Weights of a small encoder-decoder audio transcriber.
Model: 7.65M parameters, log mel input, encoder arch transformer, encoder norm layernorm, encoder moe top_k, encoder num experts 16, decoder width 192, decoder layers 8, decoder activation squared_relu.
Training: 3200 steps, batches of 64.
Data: trained on short read English sentences (LibriTTS-R), 26041 training examples, 7.9 epochs.
Rows from block 5 of the text decoder, named by matrix and row number. Each number is 50 + 12 x the weight over its row's rms, rounded and kept within 0 to 99. All counts start at 0. After the name is the row's rms in percent of the matrix's.
# q: cross-attention query (decoder.blocks.5.cross_attn.q.weight, 192x192), inputs 144-191
q.5 094:49 65 69 46 34 46 54 55 25 45 55 64 76 38 47 53 44 51 56 45 42 39 42 49 27 53 48 48 42 26 48 57 57 51 73 60 57 69 67 45 51 47 58 80 54 40 18 49
q.6 108:39 55 69 55 54 85 52 63 25 47 22 64 59 61 61 47 48 39 61 52 58 26 54 30 43 64 82 39 57 32 51 54 48 51 34 43 36 80 56 33 61 51 46 68 69 30 62 37
q.7 099:61 51 42 52 40 68 51 67 43 28 82 62 40 40 50 58 25 62 33 37 69 64 55 62 56 40 49 58 43 38 62 42 58 51 31 37 53 54 41 47 49 62 46 52 75 44 44 53
q.8 095:58 45 43 41 66 34 53 33 38 39 64 59 39 67 44 65 48 45 56 62 45 83 53 76 42 41 62 62 44 54 56 62 49 63 61 58 53 56 21 49 54 56 71 44 64 62 44 52
q.9 092:43 28 39 33 43 25 53 50 44 52 65 58 62 60 67 50 59 55 28 55 35 49 38 30 62 53 28 47 62 51 68 37 43 37 57 47 63 49 55 45 39 34 31 45 57 47 76 54
q.10 104:48 52 52 51 47 65 35 21 47 47 58 58 53 50 44 31 56 45 24 50 49 50 23 68 33 53 62 59 62 59 23 47 63 31 39 57 58 58 51 39 38 41 46 63 30 77 53 56
q.11 102:57 38 50 40 56 77 43 37 63 47 69 40 57 60 51 64 47 57 66 44 56 31 62 34 48 34 50 57 63 52 35 63 39 65 50 59 33 47 52 47 50 72 63 53 63 58 32 48
q.12 096:46 67 51 34 59 45 37 44 53 81 72 42 50 26 52 68 51 61 44 42 62 39 59 54 37 52 53 42 51 54 40 62 50 41 54 46 46 54 60 53 49 49 68 44 50 64 56 56
q.13 099:69 59 36 44 61 36 52 59 50 24 54 54 66 55 48 64 56 44 55 49 49 44 57 40 56 39 39 54 58 18 50 63 51 48 61 48 52 45 29 43 56 53 58 66 66 49 49 88
q.14 091:49 51 75 59 63 53 59 56 69 39 55 56 38 51 55 39 54 46 57 26 29 36 29 38 69 31 44 54 49 65 46 50 27 53 48 42 60 45 54 58 50 42 47 51 39 32 42 42
q.15 097:35 70 34 49 47 56 66 64 61 44 43 42 37 28 60 34 50 67 66 55 53 63 72 56 57 41 44 49 50 62 34 63 43 51 52 55 30 43 35 52 67 63 60 54 42 39 39 48
q.16 101:39 41 62 56 43 41 60 56 50 43 55 69 36 46 53 58 53 52 45 59 46 41 48 56 46 66 22 55 45 44 58 78 48 58 31 46 83 55 58 54 79 55 39 51 53 46 58 47
q.17 097:46 41 45 49 57 52 32 47 55 35 56 51 23 40 55 46 45 69 55 62 64 52 43 36 63 45 38 44 43 48 63 47 57 29 36 53 43 43 63 47 53 46 44 45 56 36 45 59
q.18 106:37 49 42 70 51 41 65 36 64 62 41 52 57 58 51 46 55 60 57 58 39 53 40 57 57 47 74 47 61 23 53 56 59 52 43 48 29 28 45 45 43 61 50 75 29 49 61 33
q.19 093:64 54 41 46 30 63 51 45 44 37 56 50 52 45 51 30 46 37 63 64 47 46 49 44 52 58 22 43 31 74 54 47 56 69 48 51 56 66 30 64 59 51 57 24 70 39 63 61
q.20 095:41 58 68 73 50 65 64 30 59 41 46 54 60 50 39 60 42 32 61 77 41 55 35 56 61 53 46 51 24 63 29 42 38 34 53 53 32 44 46 67 48 49 39 50 51 65 51 43
q.21 097:50 69 72 37 50 63 50 67 37 69 59 43 50 45 49 61 56 60 37 58 47 48 63 37 33 59 28 28 49 51 35 64 64 63 47 36 60 61 49 52 49 46 53 47 54 65 50 50
q.22 094:55 14 72 23 48 52 46 58 46 56 70 40 54 22 26 54 56 35 37 69 36 48 76 54 57 46 72 53 61 44 53 43 60 58 36 62 44 60 31 56 43 35 48 50 48 33 31 62
q.23 098:53 76 56 36 44 49 46 55 73 62 25 25 50 52 48 63 78 39 58 63 62 55 26 63 43 37 54 63 44 39 53 51 63 49 38 63 50 52 38 34 59 58 38 63 39 80 57 69
q.24 100:53 26 41 52 56 15 65 66 62 43 38 77 53 63 25 67 56 22 53 38 58 55 55 31 53 59 51 43 57 59 53 57 81 44 48 39 45 34 58 66 49 55 75 23 52 57 47 40
q.25 099:61 55 58 42 40 38 57 43 47 76 65 38 36 46 58 70 50 60 36 43 50 55 69 52 51 56 54 82 48 69 43 30 49 47 41 37 65 59 51 49 57 46 64 50 28 52 27 40
q.26 101:67 50 78 53 65 65 53 38 31 47 40 49 35 59 70 30 62 24 33 58 22 51 48 60 48 44 57 49 74 26 42 64 47 45 49 68 57 59 37 51 56 65 42 44 57 27 41 57
q.27 093:49 46 36 64 45 60 55 74 56 48 30 39 66 48 46 29 46 56 61 48 53 72 47 37 43 63 37 47 69 50 57 59 37 50 59 54 32 37 52 49 38 46 41 39 55 60 58 43
q.28 093:30 52 38 64 68 58 40 59 35 58 32 41 76 40 28 58 39 46 55 33 75 78 67 51 45 60 55 53 21 50 57 51 55 42 44 49 60 75 84 72 31 49 39 49 43 38 58 56
q.29 099:57 47 42 44 60 38 31 58 46 67 34 47 19 52 79 26 29 50 51 57 57 53 82 59 53 48 77 52 66 54 39 55 53 48 39 42 55 46 51 37 45 46 50 53 48 53 47 44
q.30 089:41 51 48 50 46 46 37 54 52 44 51 58 56 41 55 32 54 64 32 61 39 44 30 58 56 52 54 50 42 60 55 70 51 43 51 74 47 43 73 43 65 46 27 39 57 55 67 54
q.31 098:56 51 45 57 43 49 50 47 38 61 58 56 49 63 49 60 49 64 64 57 48 67 08 43 49 65 26 56 59 53 36 27 43 62 43 42 51 47 25 63 42 52 70 51 38 53 88 64
q.32 105:45 21 57 35 44 38 52 63 64 47 31 48 51 73 45 41 40 81 66 60 53 49 49 59 59 27 65 52 36 46 43 46 33 57 58 57 28 47 46 60 39 56 50 43 52 47 46 46
q.33 104:46 51 40 16 52 27 46 52 62 45 47 52 57 41 47 44 41 47 35 44 62 82 61 60 49 37 43 60 48 51 57 78 44 39 28 74 56 49 56 41 44 39 43 46 56 45 60 57
q.34 099:56 52 70 73 60 65 56 78 66 39 43 55 46 57 47 44 63 45 36 46 47 45 60 62 60 43 60 56 48 47 46 32 38 64 61 42 85 46 56 45 68 72 41 32 42 53 37 73
q.35 093:59 39 66 62 42 89 63 27 60 59 49 44 46 39 54 52 59 51 42 57 40 61 53 63 53 61 68 56 58 34 66 46 61 49 41 54 37 55 41 43 67 56 47 51 68 66 55 54
q.36 093:64 61 54 56 65 65 47 54 48 54 61 48 32 42 44 41 43 51 45 46 50 36 73 47 50 64 63 77 48 38 41 44 51 47 62 70 34 55 35 34 54 60 45 58 61 68 48 47
q.37 091:58 45 46 41 59 33 36 50 56 59 46 52 41 56 54 71 50 41 50 67 48 51 62 42 62 44 56 51 52 42 61 66 28 29 66 45 44 42 17 52 54 59 52 44 40 61 51 48
q.38 097:33 47 38 43 40 51 49 41 47 60 16 54 60 50 62 46 41 54 55 57 54 50 39 41 45 49 49 61 42 37 40 53 44 64 48 33 24 63 64 46 35 52 55 50 58 65 66 53
q.39 114:53 73 65 45 37 36 42 64 30 38 50 33 40 59 49 58 53 43 62 63 30 36 62 58 57 66 39 32 57 38 39 53 74 49 48 48 38 60 60 41 51 57 53 38 51 47 31 61
q.40 103:47 43 41 53 63 65 45 62 65 45 51 67 73 59 24 48 31 25 63 54 43 31 26 61 54 56 44 36 44 47 57 45 57 52 65 57 41 34 61 46 43 29 65 47 39 58 47 46
q.41 103:45 50 46 36 46 49 69 30 51 46 49 46 50 60 39 53 55 69 52 48 53 46 63 40 58 31 58 45 34 78 53 37 57 73 58 57 36 54 74 49 55 66 82 59 32 42 56 68
q.42 093:48 39 46 30 50 64 24 54 49 47 34 58 50 50 67 45 62 52 48 75 61 43 49 63 58 68 61 39 67 39 43 64 41 60 52 46 42 56 57 49 61 28 56 57 51 46 64 32
q.43 102:49 48 59 47 48 36 53 47 49 73 55 40 65 55 47 66 54 42 41 64 61 61 60 65 26 53 43 51 51 72 75 45 51 54 34 47 53 20 54 47 54 25 53 40 41 63 56 49
q.44 094:52 19 53 51 48 41 40 37 39 63 41 65 47 40 51 37 35 42 47 48 54 65 66 55 56 44 69 51 49 46 49 48 33 45 37 44 36 49 41 66 54 49 45 49 62 57 62 63
q.45 097:66 32 41 65 60 35 78 64 70 50 62 42 37 49 50 50 57 43 58 36 59 44 51 48 39 29 56 22 69 69 65 40 59 58 57 41 47 39 34 37 30 40 57 52 61 62 32 53
q.46 095:55 56 48 48 49 43 66 50 28 59 33 68 58 32 42 42 49 42 55 29 57 48 18 52 37 56 61 59 65 45 31 33 46 21 65 58 42 42 42 67 59 36 42 47 39 45 60 52
q.47 094:53 54 55 66 29 40 39 51 29 37 57 57 44 71 72 58 73 43 58 33 56 58 54 28 55 51 46 29 47 61 56 26 42 70 56 28 64 53 44 55 58 36 53 47 46 50 69 51
q.48 102:41 53 77 61 52 50 43 66 41 48 42 41 41 59 39 37 25 35 57 44 52 51 60 48 59 43 61 35 45 55 45 69 57 64 67 42 66 34 38 44 47 59 48 70 20 46 45 35
q.49 107:47 44 52 60 36 54 75 35 49 50 56 50 45 40 58 64 46 46 57 49 50 35 46 39 54 56 20 61 36 60 38 44 80 48 47 53 43 49 59 43 58 49 37 57 57 63 48 43
q.50 101:59 68 52 43 53 45 61 81 47 48 63 44 61 55 31 50 40 50 55 60 56 53 27 66 41 33 39 58 36 37 34 80 40 51 40 66 60 49 30 56 45 49 74 64 59 47 43 72
q.51 104:55 29 54 72 62 53 51 46 77 54 49 54 45 46 35 47 56 49 49 48 58 59 33 49 48 57 19 68 42 50 58 49 50 63 51 66 75 56 64 59 56 50 59 41 49 13 47 47
q.52 095:54 53 35 66 25 41 48 36 62 60 68 47 35 43 66 52 43 27 55 36 35 63 44 58 43 57 51 37 47 66 68 40 44 32 62 36 46 62 45 51 38 51 33 50 52 56 58 49
q.53 096:55 46 38 51 38 61 41 26 27 84 76 36 57 53 67 31 54 54 55 56 39 24 54 57 49 59 59 54 52 51 58 32 60 52 50 63 47 64 63 51 49 56 53 26 52 55 47 66
q.54 098:47 81 64 67 54 47 33 34 47 55 50 46 55 53 44 39 43 64 30 44 36 51 34 41 51 45 21 31 64 42 74 64 45 38 31 52 48 56 56 67 49 62 63 58 44 64 44 34
q.55 098:34 49 37 34 63 64 50 64 36 40 51 56 50 43 44 39 53 52 37 42 45 65 69 38 30 42 61 57 50 58 53 61 55 38 40 63 43 51 44 42 80 50 51 47 45 35 34 31
q.56 091:43 66 49 46 64 35 54 51 33 56 49 43 32 41 68 67 55 55 48 30 58 49 38 50 46 44 50 44 28 43 43 42 56 26 39 29 67 53 60 44 35 48 44 56 44 33 55 39
q.57 099:61 36 53 41 40 56 28 61 64 68 35 47 64 51 69 57 57 69 34 49 33 51 40 40 49 66 48 45 48 27 46 60 47 32 41 34 70 63 54 46 37 44 43 65 68 61 54 61
q.58 096:47 46 39 66 44 54 28 31 33 27 66 62 77 59 19 48 44 56 63 33 59 58 56 58 58 49 61 46 53 53 56 32 44 57 51 76 58 35 57 51 57 52 34 46 44 33 25 62
q.59 107:42 54 44 64 43 69 53 32 53 21 38 27 43 48 41 54 42 48 57 68 39 50 24 30 48 42 54 71 34 30 46 46 53 49 74 51 35 63 65 55 44 49 48 51 54 33 65 56
q.60 095:54 66 56 62 48 51 31 50 49 34 68 56 46 47 57 62 40 52 57 39 55 51 37 42 62 74 46 66 70 55 27 47 38 41 54 38 58 63 62 54 45 46 33 35 59 35 50 44
q.61 093:49 56 53 37 66 41 47 53 52 53 42 66 57 51 64 49 56 55 40 59 44 26 62 57 48 49 39 47 58 67 62 47 32 54 59 40 41 60 63 52 56 61 47 52 49 53 33 40
q.62 101:43 56 37 37 57 45 73 65 54 57 41 40 39 39 41 48 44 44 41 46 67 48 59 43 48 56 55 31 52 35 56 48 43 66 35 60 64 50 30 34 45 27 49 54 69 45 46 47
q.63 102:37 44 41 61 57 62 72 66 42 54 66 50 37 67 63 50 75 68 53 62 65 53 40 46 51 28 69 62 62 52 36 42 64 65 50 47 45 42 49 62 33 55 22 49 49 41 46 38
q.64 115:61 68 29 52 57 29 71 56 48 62 30 49 57 33 41 44 31 35 58 51 30 44 60 58 55 40 18 73 39 51 68 59 63 54 64 48 55 49 48 53 45 47 59 52 45 36 46 66
q.65 098:48 37 61 25 43 61 44 22 41 29 49 40 74 54 49 56 39 49 52 43 65 27 43 51 43 51 57 69 58 22 18 41 40 51 46 52 59 68 37 56 55 61 46 55 32 62 34 80
q.66 111:55 66 90 35 39 70 43 48 43 63 39 54 35 25 52 33 43 48 38 64 67 36 56 39 62 40 36 58 67 58 50 41 54 47 64 55 52 49 39 60 55 39 52 42 37 72 45 53
q.67 098:56 49 36 58 63 35 57 49 51 51 32 48 36 68 57 48 31 62 52 49 52 49 37 27 56 51 68 51 42 46 44 32 16 70 49 51 41 56 22 43 54 47 77 78 65 39 51 72
q.68 105:53 61 56 53 63 41 58 47 36 69 81 35 45 50 43 46 62 49 34 43 34 56 63 67 51 45 80 39 45 49 44 41 44 54 36 43 32 43 61 66 60 56 45 71 29 66 55 38
q.69 096:38 62 66 36 59 48 62 52 61 51 23 37 47 84 41 25 55 69 41 51 39 38 53 37 42 55 53 61 59 41 32 51 25 67 67 56 65 49 38 63 54 39 41 66 58 53 61 48
q.70 101:45 37 38 43 55 29 47 52 33 35 49 43 66 42 66 68 59 44 33 60 61 51 46 56 50 23 51 71 55 57 38 57 45 62 66 47 37 63 55 61 42 46 60 74 55 41 55 58
q.71 103:35 51 54 51 45 36 32 76 40 53 47 46 64 40 55 31 34 58 62 55 64 39 53 40 42 40 48 46 42 40 80 55 55 51 37 59 56 48 31 47 64 42 59 33 48 65 47 42
q.72 101:47 46 54 38 44 52 66 64 57 50 38 47 45 49 60 34 39 61 35 34 62 62 52 29 25 57 56 31 32 35 58 53 61 60 44 43 70 38 40 42 52 17 68 59 35 33 54 72
q.73 096:39 63 62 52 49 56 60 54 50 53 56 55 63 47 57 49 70 43 54 48 63 67 52 51 33 36 38 42 50 50 30 40 65 59 34 50 47 41 48 42 52 54 64 58 80 44 48 51
q.74 101:45 35 38 39 59 54 67 47 70 39 62 49 53 61 64 44 39 36 80 57 60 34 39 58 38 56 53 30 45 56 27 56 55 26 30 54 65 47 55 41 57 42 53 64 59 52 75 62
q.75 103:34 56 41 58 52 59 41 46 70 70 37 32 52 42 46 42 41 44 49 57 31 53 70 55 71 39 57 31 86 61 47 31 68 47 47 40 20 58 59 55 53 41 54 44 68 20 61 39
q.76 101:42 42 55 56 46 78 50 37 66 52 47 74 56 47 28 28 61 45 46 43 51 32 45 61 25 31 58 65 29 61 40 54 59 63 59 34 41 30 63 20 40 56 54 61 41 41 45 38
q.77 103:50 36 36 48 50 54 49 57 30 38 36 43 59 42 51 68 52 60 61 32 55 71 49 35 38 89 44 52 39 53 46 66 46 48 41 45 37 36 71 24 44 43 54 50 54 49 23 52
q.78 097:45 48 41 58 45 46 30 38 65 69 50 53 55 44 46 41 62 34 40 48 46 56 51 44 77 53 64 73 48 42 50 46 52 65 41 58 54 66 68 70 42 50 31 20 65 53 60 57
q.79 097:29 48 30 49 52 62 54 71 31 35 25 38 49 51 52 53 45 21 34 37 28 57 50 71 60 60 55 54 40 67 73 43 62 45 55 56 58 22 42 37 35 49 62 57 50 63 35 43
q.80 109:77 52 37 52 45 58 47 56 51 36 69 80 37 50 44 72 44 36 58 65 65 55 45 66 54 36 36 32 58 41 43 60 50 31 55 38 66 50 45 51 41 63 47 23 58 24 55 44
q.81 099:63 59 76 55 31 47 53 66 58 72 48 65 31 76 52 43 57 61 41 42 35 58 28 40 40 57 57 42 68 44 49 50 41 68 47 49 46 43 65 84 38 67 31 41 63 44 50 55
q.82 106:48 61 58 66 42 67 50 52 49 63 67 55 52 29 57 44 58 64 33 30 59 36 58 63 31 51 39 47 32 39 59 57 47 37 27 68 29 45 26 42 39 44 37 23 57 40 62 54
q.83 086:66 55 52 78 48 33 55 54 52 57 60 50 44 58 48 45 40 43 62 45 43 49 46 51 65 44 43 56 59 19 50 48 47 53 73 33 75 49 49 51 56 55 37 38 58 46 43 54
q.84 098:69 56 33 33 58 49 41 43 54 51 57 63 65 59 56 44 65 28 65 58 44 48 52 72 25 79 47 50 61 62 55 51 51 39 63 53 44 45 42 68 64 45 43 29 47 48 45 49
q.85 106:59 58 64 66 46 48 59 35 37 43 61 50 41 62 55 53 63 72 62 76 47 25 65 43 41 43 33 58 56 49 55 54 53 12 60 71 58 69 37 43 60 60 67 29 49 57 23 32
q.86 098:55 39 43 25 56 50 46 39 48 33 65 49 54 52 36 37 52 47 61 68 52 51 47 52 59 53 50 53 37 54 49 80 44 65 47 71 42 52 62 44 56 51 62 37 29 73 33 39
q.87 105:69 55 37 42 55 42 44 40 47 53 50 64 28 31 30 77 69 51 51 57 56 36 33 54 72 55 52 51 50 55 47 64 49 50 33 42 41 65 53 43 50 56 57 43 41 47 39 42
q.88 104:28 47 34 40 52 52 57 50 41 56 56 64 33 71 60 45 59 56 50 38 29 50 49 55 48 51 54 31 49 58 65 52 74 38 55 66 67 48 47 46 59 59 56 75 49 52 43 47
q.89 100:43 45 42 62 47 63 40 47 55 43 35 57 85 53 61 59 43 55 49 58 62 49 54 67 66 59 43 55 37 42 64 40 26 55 33 56 40 51 55 36 45 35 30 56 81 61 74 42
q.90 098:51 51 59 53 51 30 24 52 37 36 52 43 91 43 57 66 61 42 60 36 77 44 62 52 52 41 49 36 49 55 56 49 54 45 55 39 61 55 69 45 48 56 30 37 57 55 46 44
q.91 101:51 33 42 61 53 63 35 66 72 58 41 35 55 48 53 57 45 74 48 48 47 59 52 45 46 45 57 55 43 70 60 43 32 55 46 54 71 47 55 46 53 41 31 63 35 60 51 48
q.92 100:52 49 63 53 40 51 52 36 51 54 62 40 47 54 74 63 51 43 47 56 76 55 56 39 50 80 49 60 51 46 36 60 41 30 43 34 56 47 55 47 36 64 58 38 63 59 59 44
q.93 102:52 42 54 46 68 40 45 67 47 19 65 67 45 37 62 72 57 43 45 44 48 70 37 44 52 46 54 20 55 61 59 42 54 41 44 43 51 51 48 57 52 63 45 50 48 42 43 71
q.94 097:52 43 43 43 45 58 62 51 55 49 60 26 29 26 31 60 28 45 54 40 25 54 64 45 49 60 49 54 46 50 46 49 43 36 68 49 46 50 77 46 61 52 58 62 41 55 50 54
q.95 102:27 45 57 55 44 48 67 50 52 29 60 48 27 38 38 47 62 51 26 41 32 55 52 42 61 42 81 64 83 46 53 57 56 60 48 31 61 70 56 57 51 44 37 46 22 33 58 54
q.96 097:44 51 33 58 71 43 22 46 14 55 65 51 34 24 57 48 41 52 36 59 57 63 66 31 46 36 32 61 49 30 55 54 43 74 42 45 57 43 44 58 52 58 49 30 48 71 82 55
q.97 103:42 44 30 29 56 37 58 41 64 53 35 58 56 59 63 69 33 41 64 49 42 41 46 69 39 32 50 25 46 44 49 54 37 58 49 52 47 84 37 59 62 49 53 24 32 59 29 45
q.98 097:63 64 31 58 53 46 51 45 47 68 20 73 40 59 43 45 56 49 57 50 49 62 66 45 73 34 56 47 56 59 53 63 41 38 40 19 54 53 55 57 21 47 42 50 47 50 53 54
q.99 094:53 57 59 63 40 32 46 58 46 61 44 47 48 46 40 47 65 58 39 45 50 48 57 44 43 42 54 62 54 62 36 54 41 35 48 59 62 48 50 20 48 67 63 47 41 52 74 62
q.100 091:48 55 46 39 50 56 69 38 44 58 54 72 56 53 49 30 62 67 69 65 39 51 63 57 53 64 49 42 48 30 55 48 79 76 55 51 35 62 61 49 53 60 57 61 53 20 71 45
q.101 099:50 65 35 46 81 49 41 50 64 66 59 29 53 45 43 49 47 51 45 42 50 54 61 57 15 36 38 45 69 51 49 41 38 47 53 31 40 49 16 59 72 63 38 53 65 79 46 49
q.102 097:67 45 52 44 40 63 66 58 60 57 61 29 36 70 41 41 41 40 69 32 59 58 53 39 88 55 65 63 41 33 54 54 56 44 40 61 57 75 57 40 43 61 70 53 46 57 38 49
q.103 101:51 50 60 49 44 44 35 70 67 37 76 50 26 65 56 54 65 37 45 28 62 44 50 50 31 40 29 48 66 55 59 67 54 55 53 72 56 60 63 62 36 61 43 64 53 69 33 35
q.104 101:49 33 52 44 36 43 47 66 68 53 66 39 45 66 53 55 47 48 34 45 45 54 73 54 47 55 67 66 64 43 42 53 63 47 46 71 20 56 43 47 51 51 38 54 40 58 35 49
q.105 099:54 51 57 72 46 82 39 48 55 53 45 59 70 33 41 46 39 20 45 59 41 45 39 41 48 41 60 64 48 56 76 47 60 61 65 39 59 36 68 46 37 38 43 38 70 47 36 62
q.106 107:44 32 71 50 63 43 42 67 59 38 67 35 37 56 70 47 50 78 48 67 67 55 45 58 62 49 46 67 29 63 51 26 37 30 69 52 70 50 54 45 43 42 57 40 63 60 27 39
q.107 102:59 59 54 51 41 77 50 25 38 64 71 74 33 49 52 59 57 46 34 56 47 37 42 51 48 75 46 45 67 59 44 39 39 46 30 19 43 57 54 51 48 45 51 53 39 49 49 26
q.108 102:49 83 70 60 64 47 70 50 47 40 51 66 54 55 53 61 60 63 44 46 36 68 68 55 48 33 40 39 48 57 53 13 67 61 61 41 48 44 49 46 37 33 62 53 38 76 45 24
q.109 105:61 50 25 69 35 59 48 31 53 48 58 42 55 55 65 69 62 61 55 74 60 48 54 58 55 56 51 53 41 51 50 34 75 55 45 48 40 66 51 50 56 41 48 40 73 40 49 67
q.110 103:62 51 43 45 41 59 65 42 25 42 48 54 54 41 50 41 57 52 39 57 51 39 57 52 62 61 61 70 47 38 34 75 68 53 59 39 26 58 58 58 66 36 40 51 47 57 70 46
q.111 099:41 30 50 53 55 51 48 29 59 46 45 53 66 38 42 35 47 55 79 60 29 36 64 49 47 57 55 42 48 68 67 69 39 42 48 72 47 56 40 31 68 43 40 37 56 49 40 59
q.112 092:61 39 39 38 34 57 62 58 55 28 37 60 51 51 35 52 28 54 60 31 64 57 35 39 52 44 46 67 41 37 62 68 43 60 36 44 48 80 41 63 19 31 47 45 36 56 62 70
q.113 101:59 49 48 50 34 62 73 62 59 36 42 39 37 61 48 42 54 70 48 86 43 58 44 48 54 34 48 60 51 67 41 51 72 31 55 49 48 49 61 34 42 41 58 43 54 61 40 57
q.114 088:67 65 50 44 41 25 49 36 59 32 66 41 76 53 59 40 53 55 43 52 48 60 32 64 51 43 70 36 38 46 60 51 34 39 70 67 70 44 43 50 52 42 55 56 31 31 47 49
q.115 093:63 53 51 66 58 49 46 56 56 63 62 32 47 57 39 50 43 42 43 51 61 52 47 63 73 31 36 50 61 54 19 52 38 45 42 48 59 40 27 49 51 63 32 58 57 34 57 48
q.116 108:23 51 38 47 62 23 61 37 56 84 44 53 52 47 51 51 42 55 61 55 28 35 62 58 53 72 43 43 52 44 51 34 48 40 60 69 32 37 39 47 65 58 76 36 55 36 55 62
q.117 097:41 36 56 47 59 38 46 74 51 23 31 46 53 64 46 57 54 25 32 49 43 57 44 40 37 54 47 40 58 52 42 54 68 71 36 68 42 20 35 45 45 48 41 47 62 42 57 50
q.118 089:46 62 44 41 40 48 34 47 58 56 58 41 41 54 71 57 65 67 41 52 66 57 51 68 40 59 65 46 60 63 52 54 46 57 54 66 47 47 50 56 55 50 44 38 55 35 53 45
q.119 101:46 54 42 61 46 44 31 50 50 81 54 64 46 65 55 60 46 58 69 31 45 46 57 48 46 69 61 35 43 44 51 49 37 36 51 44 62 22 49 53 57 45 30 54 60 29 55 65
q.120 091:54 25 39 53 37 63 49 49 29 30 38 57 46 48 34 34 38 40 58 57 68 58 37 32 47 60 38 64 80 40 64 52 46 45 40 63 53 44 50 77 62 54 61 54 36 50 49 56
q.121 098:54 33 59 43 38 50 82 32 62 67 51 47 52 51 40 61 20 25 61 40 63 58 65 41 45 36 43 36 44 50 43 51 48 73 44 42 54 27 48 56 57 29 45 52 44 58 68 60
q.122 109:47 63 70 40 53 65 50 50 56 46 43 46 65 30 34 48 56 32 55 64 53 41 54 46 54 47 42 68 35 56 56 53 56 43 63 41 39 29 65 55 54 60 61 59 55 75 58 50
q.123 089:26 56 65 59 52 54 50 72 53 67 29 38 47 68 50 45 53 41 54 44 64 40 33 46 55 43 57 47 27 47 34 48 63 44 52 36 72 57 67 32 46 56 33 62 60 36 35 60
q.124 095:40 50 65 28 53 57 46 52 46 43 40 48 25 48 53 38 47 52 46 52 66 55 64 48 54 54 50 50 45 62 52 52 36 53 44 35 53 53 66 48 48 49 64 40 29 58 58 41
q.125 102:35 35 63 62 60 48 42 54 48 45 49 46 65 25 53 52 57 45 58 40 54 60 38 80 54 78 44 50 52 47 33 70 35 42 37 60 47 14 35 43 45 40 47 82 61 47 46 39
q.126 094:50 73 40 55 35 43 43 40 48 46 44 74 66 32 42 42 39 60 48 38 53 44 37 48 41 59 36 36 48 50 72 33 36 60 47 36 56 66 55 46 51 72 67 70 57 23 56 53
q.127 094:36 58 62 52 66 44 54 45 37 41 27 43 60 42 58 48 67 59 33 39 40 60 54 63 25 63 71 33 62 45 58 50 65 68 57 57 57 44 65 52 67 67 43 76 55 30 39 48
q.128 090:48 78 45 54 54 40 46 48 45 63 59 48 45 62 47 59 49 28 64 54 57 70 46 53 68 57 30 63 52 37 37 48 37 50 40 29 66 71 49 50 42 40 40 56 60 48 42 51
q.129 100:43 60 39 41 68 56 55 43 48 52 48 57 35 50 42 70 39 48 51 55 42 35 63 52 63 57 42 36 37 30 67 56 38 49 52 52 48 51 27 44 76 49 54 35 51 67 73 46
q.130 111:56 66 46 51 63 55 56 51 38 76 43 71 65 61 55 39 53 65 35 44 43 55 57 37 52 50 55 61 54 53 45 54 49 60 44 45 52 41 26 61 55 45 71 47 37 35 73 55
q.131 102:56 54 48 37 47 40 38 31 22 41 80 44 41 64 34 33 62 44 41 55 37 29 54 56 41 42 22 65 49 53 39 52 68 43 46 48 40 43 56 46 42 36 54 55 78 60 63 68
q.132 099:69 34 39 61 39 76 61 33 59 57 53 48 51 69 57 39 54 54 47 54 60 47 44 51 33 40 64 42 73 55 66 41 49 54 40 63 57 28 41 52 31 54 45 39 39 50 35 38
q.133 090:49 63 55 42 30 54 37 60 67 55 68 47 69 50 29 55 42 33 63 45 57 24 50 65 38 74 58 60 45 43 45 50 37 43 57 67 18 65 62 51 53 52 45 59 49 38 60 52
q.134 090:45 59 45 48 30 47 53 49 45 46 65 35 41 40 50 64 62 62 34 40 77 50 37 74 23 34 52 40 47 43 40 50 48 51 40 43 79 31 52 61 53 51 28 70 31 34 42 35
q.135 106:37 53 53 59 61 70 33 60 57 62 50 34 41 51 46 65 39 49 55 56 56 59 34 52 47 39 42 46 40 48 54 43 53 44 53 46 60 60 60 51 59 64 54 44 50 38 14 35
q.136 100:61 57 52 75 59 32 56 70 35 75 50 41 54 80 62 48 63 48 46 64 28 44 81 46 34 45 53 41 51 29 32 46 45 44 39 20 34 66 67 40 33 68 45 36 56 63 40 45
q.137 088:60 51 55 65 33 45 52 27 57 24 42 43 72 61 63 53 51 56 74 43 54 38 42 37 57 57 38 51 47 49 62 48 45 52 54 30 54 24 35 41 55 46 53 44 60 42 43 48
q.138 098:65 54 49 35 44 52 56 48 59 52 72 47 46 38 36 66 60 72 49 34 71 13 16 56 53 54 47 51 54 45 47 48 61 56 69 53 57 52 63 60 53 42 42 48 76 66 49 66
q.139 093:37 53 35 43 60 54 32 37 41 78 47 43 42 65 36 55 25 59 36 61 52 60 58 33 59 65 46 33 56 68 29 46 48 19 72 66 57 64 49 67 44 54 56 58 62 59 56 49
q.140 094:43 47 50 43 32 42 49 39 36 42 54 42 50 45 67 61 37 64 76 49 39 50 12 37 37 53 47 63 33 60 35 34 40 49 45 39 51 41 41 54 27 66 40 40 47 55 43 78